Weights of a small masked image model.
Training: soap at rate 0.00088, 18400 steps, batches of 64.
Data: trained on regions of photos with short descriptions (Visual Genome), 50862 training examples, 23.2 epochs.
Rows from block 4 of a small masked image model, named by matrix and row number. Rows with one number belong to one neuron. Each number is 128 + 32 x the weight over its row's rms, rounded and kept within 0 to 255. All counts start at 0. Numbers have three digits each.
After each neuron's rows are labels from the 100 images, of 14976, where the neuron reaches its highest value: "patch colour" is the nearest of a few named colours to the mean colour under the peak. Only what is clearly more common there than usual is listed. The data: regions of photos with short descriptions (Visual Genome). In brackets: how many of the 100.
# fc1: MLP up (model.blocks.4.mlp.fc1.weight, 1024x512), inputs 258-343
# fc2: MLP down (model.blocks.4.mlp.fc2.weight, 512x1024, transposed), outputs 258-343

fc1.14:112122110134159120108094151133102120104134177137169125138072128158120108183128161152150166138135133125105164084120106159116096124099137141179153138106147099143100057087145138113193105130125102111139100105116179097091155107125090080085168146113132130105124111
fc2.14:112081169114123113156153086037167162088160145132108171151139132168155112162084147105115118107114149135121143094084104121126095115101164100096161118099065127143064138100107193128121091197122144155115091146104119128180115176148138115168216082123099139091145108
patch colour: black (44)

fc1.437:121140135116089074088145108191080138127130156130159188083120153120126058101150149194150148107141220114136090073088141087128239130118126109070104125157128076156141137129165101139113166097183106101095171130133165142082108084088120132098118160135097154125151119
fc2.437:207095054120114153172120094061163156135122057110128090155095147089140131116139039115166150146172176104119177103186085088111069111112142174147128150130153094144130026152121070115118102179086128180120096157093118114155081155131087093215134160124166079145168140
patch colour: white (40)

fc1.336:195158144072133186115148166135121141145137137093121071132117173195133086152122139122168134111123154146126109059117118168150022130129117116142080113193081105169152102107112145123169144133125180141172116068140183089129091089155128081110162173165086080097123116
fc2.336:109130090113143167124137140132162255152158188140126114111118125179089128127148107167164146100126149132127188070086174141127132101134139144122095202162121131140067090126113143142120086148093122113134120117089129122045146094193119083084153113109070160199124119
patch colour: white (67)

fc1.384:127136155139171159108129146160067158185120099116167089123166070158126077093114104084149123086102037132134123166119150117114090161100092136164177150116122108128115116134133107090120191089187108092080186109086161137099095110127121110142192142132071060174117097
fc2.384:117105103091157146086126188149128107137115148115144154120104146171135139137139119121114161135092137177125094130115146190093158133119179133104136113093140110137106114145123173157090133134104132135122170161180111155140118160132097110065187094094075158104110097
patch colour: white (89)

fc1.50:101143064128146074177089203102128088131113169108146145106114113112111143171127115071120112066133154089133099130166142120111125144152130108094085141120108156169094108112090096147121130109105109142091154195149110101165137115138125103088112139155139183200132183
fc2.50:069137105191079079118111184140197127114047080158111131140126065094115076105126111130141136173124105139114090095210126142121147109117012162151141120152119140089200134152085160153116121144181181125147115115115172127205126104102139135153052099105154098120135119
patch colour: white (27)

fc1.147:168181132115150119166089145000120144094178177156078087146117137131089160129108094138142152100093130154155128082089137151107078136140145142096057121097110151131155167123092164141119110121136076163106181122124184135168118145096156149162164128164125142096111185
fc2.147:117133070097075137142148138180126124138050120141161060100124142121107095093111158145123099099119182156132141150159140107109082153138136089210123109176109107089155151122126160141146131172185120133118119157130185119084125037173126097132139148109140115110150070
patch colour: white (33)

fc1.151:099139139093128159075125108137114107102162091161123160170123125071088145053111174095185154147098109137119161105115145125102156163110103150110169152116116107165108108154093023076043139154144162106141101116103119124125163118108155092129164063149086141119122150
fc2.151:149073137082112112092119132080106163092137120100084133105097173107105100141111103151100106039119121120128073116119170109105183069140108144111134125059103128122180177111111121163158118105069163110119147109127069146138135152087060208124181151108148092164121124
patch colour: white (55)

fc1.550:116182108089114113141112094166170118087139140140063138166116135088142110138186120070068155120117190143096169090080060137078115168117134130076145123189113173130147109128106177084091089168146075186166150099136119063086146148082130074124168129096134158148107098
fc2.550:124187181113050114172079168119154200162148133106183080118182079123120109131113132200136105140160140145149148103108156120084040147123189146195107142128151127113092149181135132181150119103188091116129132120075109128118090032189151136124088151154106142121163128
patch colour: white (46)

fc1.704:148116107065164195115137158143168143142138135141145145136113160061155108153174115073143112042156137145113153108153122128138171147145122102104157100120105170120128083135124126166162135109107174157122174182135113129097123132031088115105160116099091124094141122
fc2.704:137136160119165069091200099251077099163127162079175107165145124097095121118123182157115107175140086107115122109146126083099164105145161173087097128163098104097148115134109107141094169107076117110160137153108123139102155037124163103110075121135119168177129131
patch colour: white (65)

fc1.189:095100157106099229160090099134168106230115149120103054074174107127123082113105131152123096130116117133162182139046145138141107114159108143145120090122128156142181158142138113078118149127138149071168142158115056128085110173122115108183148107163134178155143135
fc2.189:042133052120139193099164106065155140131128179101116128111169114116080083098107130103080147126115126112125088113187151094090107120145105130098087163138102155086103096146122067075118124147164141166111155123130059132082126091181127152119083099127127164152124120
patch colour: black (91)

fc1.123:118100101126154144089043117179114110137158139114117255105143100119155105097138103093123156103123084155159130135130122121181063173173117123154060140140130068143141068103154152068121082132113111121085115145145112164099135092071149063098171112185092157136187134
fc2.123:137113081118087084180089170101128126121118115065165051063140132131089179140094127112093154190089125123107128121119144095117093116127120131119191040128135108170103124139113144132121153131082216160118154045124146136095101172083125107184161138139134151147145130
patch colour: black (61)

fc1.84:139154114099123090165122134045163101090090121113123068144128095104098128154126177108140108140147149084099134122182143157178142126123107113146178102125145178171021095101082109188127141064103159102069153124141124132171164113120149090152157145128181137177144159
fc2.84:094155142166097066110143127074214170160081118123123100150120093069117117116135135186192104142149164151161131124150123164120154130140164136136156139131087138129157191141109118125144112137167172151144124148117068137156130080123129142131048112137127113053097129
patch colour: white (56)

fc1.216:117105109140112086135128127108179163109120162115167049161108167135129138129065123105113140147161131123125120109148142136122167129141142117108100127133151109149255075152128191157084095118092118114104127166146135128108110135131176093148126115153129133027131093
fc2.216:080124139108170124074089125144068061129148098107137248110111129142091091117121113088126140100149077133135121134143129118105186135131093130078101120122118128132211140186134129093136123143069150163115190108137139134134141116116114139125122132124142105255098128
patch colour: white (42)

fc1.85:134170167142101116133126140157183147094100112120201100106153149111080115164163093163130176128150131108136132135141121120119112121105156164133163115097114111109109136157094111124125134126152151119133148127086132155095160084092142089109146131153145111091137103
fc2.85:144113070176116091098180076118092112128071094141161132158132117142092088110109162159133095121094116168153130111090118121130099119131160064019154077070116139147098096139162189121141134142131133164137114104130141124097142132122117100146181159108147137087118107
patch colour: black (41)

fc1.201:096137217118082087140109162092129123128131114121078148082121154100086124125106160057151169116143131100115129176098138102147117103182088104106121099141165137144152164136108144119129112136139122119134092113125146120127163133126135093136151134103204111105104138
fc2.201:117079079053139085071144064180095115162096152135076132142128117117127117156061143137122117167141168104085101156137124093139112128115101088191111139135137149145099133200077146157101130147175107126159157131132153132151159040136122140119157103119061113144158109
patch colour: white (87)

fc1.193:083086147141048157124100139106178103068165073125151101091109095094099123126136162058114136153111157127107140137149115120074106113092121123061136091113141145181121079117121157124070173161100137119107137107167108129114120167177139154050123075149100149037111074
fc2.193:151103136116171099170135118240174192154117198115132093197133137210102141115138074198077145137115075120129141112154134135147132135118111146139101150117136102123070150139143124093123103147123146168133138119126110112113129122061140123161090115119082140097149088
patch colour: white (90)

fc1.129:167171120119128130154144105135083156122158126155154121142151109152122107083143193084166107095195101079105189102119151160107111130106121111186148173153130081100099078162135174148115126111142140160132131110146074186114133113081176141090131129102099101131118101
fc2.129:089155054153107101157086139121100090159151145102133116116149151142104104143170113149146131071140087128140133129111134078128047150103137172180091173196082136142000125135130146139136080121047099154105117112123089139131152050192158141164153118122102150117107117
patch colour: black (40)

fc1.631:148201048123140115162115168147106139182142113102079190164058143095134165153176184127137146164095075126167116136130082114097139147127075089219175127175157102123126106103127137096114174160141121148087090081114121157111134107067084098139105120155084111123127120
fc2.631:081083178152181125126134112147110130126126098156163049133157193109107109161094153114120133101092128163101120133111162171134038106149150150118122100168142103120073164110121194135154124171094127090112093141106088152137136086137170187100184115152127183105162086
patch colour: black (95)

fc1.447:136120075144110132165184137151120180116133105162155079119115185123128083122063149180106098128076132108131150144128118108099172118081165106079137143114139083160238098140095211172137149097126122130139101108084089148087133110115136134121118122114071162037174122
fc2.447:103065154154145133058134136023171098153199126124125191127064076149071146109138117155112146092154109113105145131058140116149168121093105127157144142137086142120151139182143078137090113152129023130093152086128125118125110087164106106155153132118098098209110114
patch colour: white (74)

fc1.460:136106203088123107134103139055134075156123116136077129121125100099109125103151066057126093107111132108137150103073101126112072155130107122106172084138110168160168117108105176136149164116154148128167147120102113157106139218068137110165128151142066121117145158
fc2.460:147154106124142126104105074193105156111120043156093123166122086125123112112150111144119147094154128114124136165118111095180085115081159128073146104183124135112171128162158151111153053150123146067119103149120131154101144063160081162194147130130078093140172114
patch colour: white (92)

fc1.321:143066138120113139099170135221054144092119135110126139116133112111097139087154196125252117098133117069134164167138142125093148146131157126137141091143080161151146180094102112102180137087047195146106165165090164127141085123142120133114112131152109086217094158
fc2.321:117195120137158112129143184085165157163090133162136197106159148103172147122092104145118097170122156105108103118179152144159141104119146178170120140149152108125143105139116095188156068116196123076083139097098137126151118102129138141148135101101116189071118132
patch colour: white (28)

fc1.685:163175099142181154077098078193179152092145134173098097149114117119120112114144149144149153096176111106178107140117060115154093126159156124181078120057114161136086143135161127113099115150170126167136162119094093088098178045122108123146132128114144133159150112
fc2.685:188161044121131107076132094094172114116119064120123143113154042137093151158141091132120135075134188100156149155098152174158115178120092111090215108128140143113142137099112101120197149132185086170128136085142176083141080196121138110154136113134124107080122162
patch colour: black (52)

fc1.448:112168150065105101132148113138072087154069141125146123186125111089148160129121145074141143119106183143150157081100089151177136101136182155109103104108116128135144104128111145087159112141122063134099154083117140102114154174143079148093199153119101094047142146
fc2.448:146117113036150126139081166157092153141141130121084109156108098139149072128116079144096157137125099193113120132118117115168153121115117117181072123127182092128116089179142130085170042152125157150159090139141118191112098161117164139179146137151058090140159157
patch colour: white (27)

fc1.35:111129115143176139177120118090150135106100136131140028106097147106144124129167121058148176155113111159171187076119128107142184086156165135098083112172112122094151099143176196135087162167159155074134146145174155109131143139250113201072143135145155103072110128
fc2.35:145098138165114123158126126227205175157102130114109117153112137173108181123119119178101126081130150148100131142144121079134092138097147111114152172064191105104220169106137127148096124124123170087157135143107083122146061112057143082159080101138193112131100092
patch colour: white (88)

fc1.331:162149110154140086188104091140154147139126117143130141167109118152115124130162114200124157083163119112131111150170116155153150134127200123149139109114130151102022126107156144127151154137125189132138139128073191149117149088079123124121192136180124141098130078
fc2.331:074115070186092074097140075116082140126096059145099093121178122122101155098082142135154113082172153138120118117110142124095067130136111121113128151159130140150089143089052128158197143152129183130140094143097165135107153126156128122105171125101121136090145127
patch colour: black (46)

fc1.210:107138141088100126101142136164193179138078115172066105125135117126151143130180101093139166155177139092149180171131160121108165116148177084152136092118123097129134078123112142091180152151160094091110186092124185109126174129110145149154171077056111074063112205
fc2.210:087168152167124108134211194144140112094118137141183135117104143117119144057153128074057106093096105145153147127163105164123172143150169122136192088101128134151157069145143150102144156135168116137178141083107161166115146083099163143131083088120069091097115166
patch colour: white (27)

fc1.715:084159157111100137181085104060172114134149112162108110105180111122130118110131122064070137180149176082130121124128120112148087132122134095123074116173113139169135125127115181109081183194173102091123151087116117118129145140183112117172121106151137116161130063
fc2.715:149183113172108119072111174138136170098118118178164085143122118160161082124100121142119079120110190145120167171086133169170103199112108168098162112155145146085142140172150113153120068110128141103114154117126125131066143133142143163179163129121121126071158155
patch colour: white (52)

fc1.549:069140108113173172098098125150089159176091126101088210137156135167089104132145142049134090056138100169123146119133140093065113148103143186203207168097155139129072081106069167150137109097175104114114176128076154118095103144092117124127160117148137100085159082
fc2.549:134092131135115155078200148128099049130133125099155119119085162152125108143132116151081116161081092134120150145147152143081212139143091137122078121110118090133140142135130200116121060129044104124104153127145115129113170107157161138097083134118109191127099110
patch colour: white (80)

fc1.28:136152146109085147100132096152118187117173106135116162057123130181118163134157115117117137096075117086173177155066192135064140072133166105127099086134125141186132106155172147084155105112128077108156150077087150170125150152133102104152146119108092098072167195
fc2.28:166190190196116102084109180091127194091164144131135160130118102125132078122042111103097114122116130135131151139170120161146127146103105102108126144199125155172181093225107114096139157154165078124152149167134142155137136110179099140134101084120124122112182144
patch colour: white (26)

fc1.169:173123106099150145166134111151163171102094103129103128176099161106145126193053145123124034093081100125146084155135117141134162096137039141056089107106159157165179126141090211148024140076144121166109169126125061159129114093112074136112123095117096173040158108
fc2.169:017126133131120109107084170087109119122185181106148125084132122185113157121120160095066132115094094088167182112098116130122123112141173127183159112130084121102158117138167121144134137131076143086124126063213156128159105154172124158143114154133173103149112135
patch colour: black (54)

fc1.396:096144096174199107134127158096158146085095122124143024061095182103133126171170105085125172155121156143190164146114152140130158085156165090103082116173099142112152070127120170163136157172126125111126144114133157120149136194204104155054186109120148134063112135
fc2.396:156139161114112140161138128236165123120114182113122089185132103151116154094131090154077113125135166137105116122120121155163028168132148131105090138076120146119225156131146130122100086139138152144133129124118107123116091094052118083186033142141123110099108089
patch colour: white (56)

fc1.590:132116165154077099120147129178138161168084134102121066140135150186129135097137151091181087086115146094141137133128091126123167129150186141138107122123105164141151163060146178095163136146141082083119069123091168127102104160156106141160174127136188111225074174
fc2.590:118123184104161173134082188093080151145166103163093240121165127128180156104109165124158164140086080122135182124119105173078149139121147129176146112103165129135157134131128107060129115128086098102134134102127159126172145117068195103120066100119105142057109143
patch colour: white (39)

fc1.637:139152110126138075095091136076144108125142086077131031088106181141151086146147183062145161156150096149119136150122138093103165099139161123124087076131106148142097052122106116090160198129160129134118169116124121099158110140182138092093156135121121126044075094
fc2.637:106097124098161132114159154192148211157158252118139106162131114180110121119128091187141147106139129122117157100081121136128109106133106151144105196151118123130122140123144138143104058130131129162152134138108118118078124119140147144151099127122086156172112127
patch colour: white (37)

fc1.576:135146175130138152144093143121139138117153177140153091126196073115157114139139143094112165121116146195144144121137138167118153120145212153150113126166156105079090117138114155172151128060114083113151121135117176159114142138125096103147128154154079114126115137
fc2.576:119114133067107139141082159116132168101145085130053093102148168150119113089106080122084116104149105095140113129147133121112133106114136138192134155158163142136096143194119131107076139144218105096148119092115156150084093192126162117148177139110147186101133120
patch colour: white (33)

fc1.496:082190107146126224161130163046128138118130126094160097139121101137102151207186085107149101132131148128171125136091170145129120146115104136093206167125132135130129143143080143151158207147149146138118167169158077125172164096123149179127081155129087158038094098
fc2.496:123119085207120046150142131135154173146134150154139197101133194113112153150141152120170089143117108121143082097116109091136113122086092140130133131110111113142109119162093113120159176096145089135115172101125082153131093180115184128224073163155076162209161140
patch colour: white (27)

fc1.526:149192142150143159141101105103169117082178108153120126177144138086122157158156121146107133115103141079133135134108137102195172138109125103143098150170166197141129119153130139088123089179119125108122145147107125120120148136165105154116115077157122139120123127
fc2.526:081110105115160080153126111197137142115124095085086085109111103138116072157123140125161121143141155177170132101127137125142111080116095146051140100098083104090124101126114110157153134141155186063159104140122069102060127137113150149136104126127160128171164156
patch colour: white (50)

fc1.317:106119107145139144115158206151135144088162143117106204125100075148144137120149159097113098165138100132181172121129097174121095131171134097155180115117122091095095085091101089104116075153119142143125102150149100156168101081109111123118068091082062134191127123
fc2.317:127158142177101083133211106085145057135137138137144095154136149093153190130150137087211119114117141139110184137152117144096145100140114111098146146143136111189114104122143131149151198165105161127133095182143115113071135082116078131098167123097116062100168119
patch colour: black (72)

fc1.713:109090149137162065122118124139141109038125169168148111122149080097126097152131168090115141116113139054164078082121147134118157155169169110131109109102171182129184063161130150166083093175108123142110149112126105076071113095123108116077164082113143097114162148
fc2.713:139093115087142063065132132105152104128112073126066154172133149134104120122153137152186123058140142125135147090128134155156081132122071094083139140115141106147058107172140115138132144146114109222167111102125163127162101152136022089111155110153100163115135138
patch colour: black (40)

fc1.559:038143150101228101062133119139154128101156069162161119079128125130132091142139130133100125142131112126149150129090118122089080093186221097141058143112127152142113089168131104065126125127116142124142149144097129147082178095126097049116164087141144099111097109
fc2.559:113163160125131105062148134098150091100109040099096128137098084138139137115118128106055128075086159154130138124100134171080101116118114157061182150155178148088121195143141130118122150116110148121138201117107109113098087108152145090130120098127051113130137124
patch colour: white (70)

fc1.390:172115142096102076135134115118178121125113170120071138168127091177122152143151133058147122119073130089133170147113132129130078130099089174108094159160100180117118142185145205143081156135166167121101105182132111097084139123056111173094159058139140121125166163
fc2.390:085097090129098084135094191123117110104143092129168181132118125169109081109166197105116101135127160126112082169182126096159138132149113107220086123087140127149145093092239091112117148118126085193144089094137144120132120155095152124147054161149124146120100117
patch colour: white (46)

fc1.142:153142090119122115119129105094100115111083078142161121191133088097134084128108087135090118140155158133135132153088096136144096160146104150116080157084084193119109086133113132110124076072161153144103138157123118088151163051178144114141080097130135129084151113
fc2.142:173076072156163180137139104139079119086153134106205089167167151154130145103135111137164182129095100157154119102074111112140135101089109127090135122128077105143088138101066083110187164117082119166151162181145122073106134167098201140155161107105079109152178082
patch colour: white (33)

fc1.421:228172167077146082082098095157101064097133182133079112107112137130158062154137108174168158121108139117086130163127083132137109161078116089177206070109115151117115109107129103164134098155096136182141204136103143145125113053172106108183112168097111088190158200
fc2.421:096051100079137165110133138137208191132122164087084071093100123123110073090076060177183119079107239142062091155118137117131086109104160134056081154112117117080113130094086145086162106113209165148114127149165156155121131125108113119151166119104132118151188131
patch colour: white (75)

fc1.383:107138117119132123155156101115109067162130133155118000122135159067102113067122148143100063132129118094163142224119140133113167132106146086157114067152131164060158069106151160143110109107172111129132170170111156202139084197112119111123141097116170100141187148
fc2.383:127112093124102181149171116121103000101123167130148169189113085011148155115096112145110114125126008161102125118139116142127220129116124112089133152129102147105142150126108157125138087119135134212142134095154103136150096093068117149168128123119159142106120144
patch colour: black (43)

fc1.513:099126136131132131117136125193128141081114121147141101181095141115122140101151092042123092107104154203140126122107119168101153106128144126147145165130095115113177138137114199156162131138129089109071119122183137117148083131069116166125156117074116138120116174
fc2.513:137089182108140076092105183075088154117150164144123203166114101147112114101123125103152115172147084129124132117072131096108147144145167140052090151097129100136068107093143100118135138097042165113132136131136050130132115078128127113050012109117098108130165141
patch colour: black (94)

fc1.511:147155099175109106103137105082144132192123183151105110115142114151129110131102112146075129068090114135117162087116115123164143076118111114085055124179149158141160137115099115055117087125095046194117100113200120088125148134110160086121127164085147094099085089
fc2.511:087137169088189167150071125191137109095153038111088158160143129158157163114152106085093104202156114125159146162145183138150157172110176144190162070058125146106085140185182141155164163093172160147124165088102122145121107140161125067127149127143162156140132131
patch colour: black (40)

fc1.539:102128170078119090108126157142075083093126083116214076121105158100130142164082114118120114141172196100129133069156142113132206149102103134028092133135150142099132117133112105108119160093146084120094156118097067115119117184091104083179173136136088111053175098
fc2.539:115120089142138149106078100056112087096132099112137161149145126125081078110107139136145064094136131141094117179068161140063128133139148153054087140144112137171195168148145124080127120138061062138094165161154136113070159047157127163143087080132101119173123142
patch colour: white (100)

fc1.363:156132114098122171122103093103145122150127143122119158167146072191173124128183143129090133134123152123110115164134108124114136168152109131117113099115173203163137099139133041151131144145112209102155141118148137125067098161070090172101076130158147145146130180
fc2.363:121116088127117027187156130178151112114109149119125104111125162138124081123129124151136128085129123139127154113097126109140098124137106131094138117139106102122064116112089108126119094127149111161096130125162108126107128139097099098117155095095121121137161141
patch colour: white (62)

fc1.469:127082121127192134080134135149125180149168149172118119130142154084126147110174124113137152080164118072141148117128158135158114143123085134141103097107112186173083128125139124181106100148158104131150089174078131193067138055191113125159210107128144095152140143
fc2.469:106148147116155145072142132083110136137112120189091073163175133151136106148145121178123128067119121126103169183039104171102083119122160163160162083135090106129085141085102142107172184163127096053113090082119150119113142182127164096138127136124152183080101089
patch colour: white (60)

fc1.473:170167078134131133123102099140087006165131142142164175145155117136145113152149090142035075063088149194142129110153148107111084125132099155152073086162138104157090118143151096084114150156064087070056141100142140136112157129081132136195133103121129124121129094
fc2.473:174172180100093042118147111111232102146128072117163113117125146122146091116105097176151107165092192092168133146173166107178154137119086158158122154213111145102137103188069183114130132104145113142144163138129161149108137082073145174157152093120074147104146150
patch colour: black (55)

fc1.472:220155137061147159122114185219155136134074176125118071145136132209159128143150141153151141148141078140068113150103149126168125186146141095165156175131105118187196178133093136148119175047138178169151107131147130108108122070128136109162152145116115105077132079
fc2.472:115144051110120175198133141154167255099143162176119142140110159135137132151128155148105146141140054098116139107144178112090193119109148122110178153133153155105127101110093153126074135161124147088170131160098108104119127081181127100122118090138129088206121146
patch colour: white (43)

fc1.602:117180131116122121145126147187204105124134141152083247163108114111146110112128142155119150156131109130123165100089108151141096128124160103160105073137150113091149119143158136092089172118106125159126069125071118076133136109132117079165108103143086132136115171
fc2.602:154113132093086152098101217169095148116115145124141039129191152103102131110115072166195142149143221165123082189121118128141043094106110091123136081139116149144128157119131112217140130100035112132110118146165118150116150097108143139145126188126124099102135129
patch colour: black (97)

fc1.136:155178191162096152187143121116115128128159125103137142120082152117152103106154148060126155138083140149172118125147115117056176086114153115130071129111118087084046085136097108129133134127135126145112182139155147104107140094164109129136143125150131151090125132
fc2.136:137066067063179132069105151183167145133117158128084095142139129198095106084142084213104148137137133125139117121088110130131124127143135122137100160124152120147148165133155127102116136107140125094086143079108152124119143107095163126188091155150125182140130120
patch colour: white (55)

fc1.609:111172115145135101170143218080153090070135086095174083101122130140160164155129104106215099140144128148150211083109149121196140124127140116078110125187123088145195098132147178117097150093166156121130098135120131110144145046171120096174159168105097106088121095
fc2.609:123106150068151128158074121165159147096132070114101094140123132154106120164120190133132133041143171128129086140132168108100108123093184110148154102165144075134102151187136110165144144130106127100142084114132087091155064117135165138145203086136110168166146135
patch colour: white (73)

fc1.523:138094135157149176091068156157072095148080136132152106118146121147133155150121115098203112053152161099142179124090084140166126083122141124080153105101127179103109117144176133146085193134091119080119107127123137134152184134139142132139150179164174135179101123
fc2.523:179101174095122164114164066135151068088141152143131133074179186106129127125135154123139074199110120113080164152119139104120128131150167155168115095098120087147132156092120132113105091165094115140126166106151094177070119060157217111156170120153048098109112146
patch colour: white (43)

fc1.21:156180089143156090128057118167152119083096109149136096126110132202159130105171092104160170149110145102168119118120156120150100084129142130120095072068138182138207111148124147114152134190121121074110155127189176117155130127073095146111180143145188184123147120
fc2.21:128157145083129139108103205170153124143148126126109045161112149131082176125117130131108106138126237106096110169121154140111065141124166086157173132142155120122172172140138135132183090125126066081174116148101142151109144113073130121107143169143095142151079097
patch colour: white (32)