From a checkpoint of a small masked image model: arch mlp_mixer.
Rows from block 3 of a small masked image model, named by matrix and row number. Rows with one number belong to one neuron. Each number is 500 + 25 x the weight over its row's rms, rounded and kept within 0 to 999. All counts start at 0. Numbers have three digits each.
After each neuron's rows are labels from the 100 images, of 14976, where the neuron reaches its highest value: "colour at peak" is the nearest of a few named colours to the mean colour under the peak; "peak at" is the part of the image that holds the peak. Only what is clearly more common there than usual is listed. The data: regions of photos with short descriptions (Visual Genome).
# fc1: MLP up (model.blocks.3.mlp.fc1.weight, 1024x512), inputs 430-511
# fc2: MLP down (model.blocks.3.mlp.fc2.weight, 512x1024, transposed), outputs 430-511

fc1.563:497482509505506528496477525529518525495503531465513500499493504515524532469552519451489501495503505489550495524515489466494456483439471463482469515495519482500504500493492535497500522550489524467525488516531542503501526521456480489541447516515493
fc2.563:510500502505523505537487495482510505497525511480550527501498492476521510527511487523515513510489502519487502485494526485509511481483514468498442516529456517520509457519500514522512493457516504521523484513500489479492464496496492503483511463452533
colour at peak: white
peak at: middle left

fc1.53:502496456509513490515496499504490495522536497485507519531486518509484520495526523469497471548513499545486486504519497496517476560472503425514522496462528510474544500557470479471473522503465537504528465499536488505486513470474493473508493497504507
fc2.53:504501520490502502509470485480496470509498512477499523485538484529519454474498465502498487477499473489503511513497515514521514514494503478486522512504519441539484430515513498523538496507496516525458495462511563498534481534501535514529439488493526
colour at peak: black
peak at: top left

fc1.745:525475431497494495469502512522480507506507497487513511488487497509528471505510510483455494518510520494483489500516508501494504520460527452472498510462503495492494489534521509519500516492526496516514501498514505515471465497493516503505428480512527
fc2.745:516503469496491512512491509488526472524525460531512544486523515529520494476517499489510491502473549491493504477517509476507516516506484485477489565520477470516468487526481485498548475556485506534475507434511514529515472562509526504532490479500483
colour at peak: black
peak at: top left; top right

fc1.277:552517461451487508534481505506516514543488476469469569506448488484489545479472503568440480518508495493467498487500472506486490509519465504477491454490481494471444469495504510534493506477509536514499493483476506521501482498523496478508536495499508
fc2.277:444502499514509494488482498479528477501465465512512476516532509508505502505498456535591491519549515500488470476476501530512491535520511490541486505524512499482485507497486509517505515510489475529491504515463465451492520512487512518492473512470520
colour at peak: black
peak at: middle right

fc1.69:511461520532484495512526512514460514529509517529506476520535538523524509500530511466486530478438498516551453497472489477484528498519499484487428481449527490494537498566486534542496491525489501495509490512443503539470501477528513465475542517497518
fc2.69:496491354502510492495491516491552471502512503529468445496475476473469510497498503479532475524534490573505502534487506511509519477498506510497475494458499504508445497532500518471519517486521508485524486484507496492509513481496469502523519516494485
colour at peak: white
peak at: top right

fc1.149:496514472482497499503561509461469487470505494528487539502515494512539481499522505525561559514502471536466494506508426482543477465544506503449493562480498484508490495527491533509505509479476517508508521520412503518509521486508513487507561500493499
fc2.149:532513505507500504502522499491484506535430523491524461483473503502515491472476477509480494496457504531506476486532507473513509496511478542494478451481529459501459477482501511492479505495514500522434506507551496511511506464525509497472483485480511
colour at peak: white
peak at: top centre

fc1.113:472500493534495488481487479524512509469535535510519478490491430504499544505527492441521524538516511489527516519513492493498512532472502479530466538444472492519509511524503488490486512528492487507506480494511500538512523506508501445515459535489490
fc2.113:497519423474513496518505535517487502493497513541515497507524485509505522500494544505444473499486547491464509480540477484524493498520482487475537487456514481476491536467486497467518473499498509507493452533486506541503492512506487503494473523526501
colour at peak: black
peak at: top centre

fc1.198:519541519519536509483520496530522469531552465448548518528516514519506511501494483505546496491522449505505513517501464515493485484478489488541549527501463501513485508543511476482522482492514512516521452496503500518479517511486508498538512474514483
fc2.198:483538468501484556494483524489513519513528491496512528505541518495530493462518523516458498497485526494516481479489499524508524521508505481496526473487515548439557448524514464515498537528485531457514520512473503521489547509477487485503514504533525
colour at peak: white
peak at: top centre

fc1.590:497476435454529502479480482498465495537540507470472504488496512486514490483484480496500524518486481481450524493511448492498450484465487438479519480479500498485497509560493541518524514496499493536535478489532512497500503455505503510512496505503501
fc2.590:487495514472467526481508516476503483480529502456543524514488512515485460496472497488521507508461512448489498485480499474487474487499470499455504537481522500507488499493523508500493508461497510528466541510485526546496490540464484507510532475504485
colour at peak: black
peak at: top right; top left

fc1.697:529501454481513524488496496502493488537489512456511499488501480478521486499478521516480486511498502490524472493518510472476521505470521425514421426482478492536481454536496525473522517524482454493476465511547503554432508479486495525477490494513502
fc2.697:477494566482471496527479503512526487496516483490476540485501520483495492504514470547515490516482485503474531489484512524476466499492485524478530513493476499522473517516495525548497481451498507511485540518504531464514514541491513520472460485500497
colour at peak: black
peak at: top centre; top left

fc1.649:526496521458515479509482495487507486480508523471494535531509547510485498551522488542567478527479462501508491516492465524518507516506513515503511520500466521523513513504500486517507492465537493532512512475516523560508469482527525520494506504500500
fc2.649:489518525496533526509513477491497513507439449487517484491518511529513511496505483464490515493547503478495522498503500528516487510441476476527462485540500531497488520542521488490513545490458508518494518495469535546475482480517516496514530471503528
colour at peak: white
peak at: top centre

fc1.566:530522454551523491523499473501488465494483523535501434481504481519488518484505509543445500477513520494477503491540545462506515545487504448529477515453503504506498480552505521494512496522492489494490505523385489497470463512516496479517550506510502
fc2.566:455529390502501493452515515496514499486496494495521501503479491544493502525530462453430507523545518492526521501532476529488505523522492536533487496484536482495521454491499486499492476513524491499518515511483498530523494521517471501483447464536481
colour at peak: white
peak at: top left

fc1.733:557471514542472520497532530516501535558469533444499493493507500478462507479498494529510493499466457527501496523505491519503475506503510559476524510529457488492526504515476532494494488515502454524516551516462516562504529515520515476503548490505528
fc2.733:501528473479520455513471480499545442476504502516508493487476484496500497500501448495487469496536493491520501492485522509499497540513503470496490491482524491483470514537513471482489481558492471472465525500502464502478496445518479498484508483497522
colour at peak: white
peak at: top right; top centre

fc1.545:535460477472516533530491467517488498526482496514514511488484489498513485491490519491397471489516499518491475479507524471481516511487532496497478492465508490508502504536488533510527523498499501478485489509482523498501480483512492481504509514479513
fc2.545:444478532495514498520503471496507493497505488482509541515523481543489482504485474543501489540445465493491483488500519503495498519479509506504508539510494540499441469512520520480486486480504510491511506517482479516507507512515516512512506487493473
colour at peak: black
peak at: top right

fc1.229:501481489544509492459493473493511484501478462534491493514505491509488517469519512509461522516484516463494508491492475478531528495472539545557431515496496497536535515535493502512490505476456513491510432499436516497464505500504509513464504502479495
fc2.229:537468519516493496515503483479500522495545514553484543497467522475521529524505502528516517500475534531409515523491473459501508509486502565545525555445479478535524492521495488508503485516497493517510453472494503432520491477516495473492517471532507
colour at peak: white
peak at: top centre

fc1.519:557484511496504468516518534500508489543498524523491491508539466515484519474535504532484512482488540477498466503495509480508504512487487514511493450487522501498558499525505506533422496489503522510525518508490526535525508487499529528540522503492531
fc2.519:500515545473500465489502511494541499468508479489467541495518501477500529483525483489513504492442540511495526518483520534527489524500503516470466492483552499460455524438497529446520489432491505496507548485493481495488511514491479511541520507487510
colour at peak: black
peak at: top centre

fc1.621:517492499474511503480473473477443515537540513485509494529484499544515488478510525473516447488507493464473488502491489550530478469513510469499541482490490533490538469472509427539496504515518485493468502490431474492468498499505495519496557507489489
fc2.621:476488538484505505489508515508505514505499509523513463530468464457504477495529505564494504479473510509493433520502497494503504487480511491507489510519488456509474517463487520472497503439492506485491504501520509499512502541499510505473472487484495
colour at peak: white
peak at: top centre; top right

fc1.365:490479483511512516500479474502490516529515485545482539546475496531490489522495482480529542493484528455518510503490494471500479504506476512534528514488547480521480491508471525516534538486524520511508490482479507565514520528494490532496509480490496
fc2.365:521535487518479490470540514487516433493481503457524477505543497525524502503536503500487510504492495546520501513494523490485549509482486499531523444511497492489495450477481546540480456554526514512497489495476489515489506523495498498538542534482518
colour at peak: black
peak at: middle right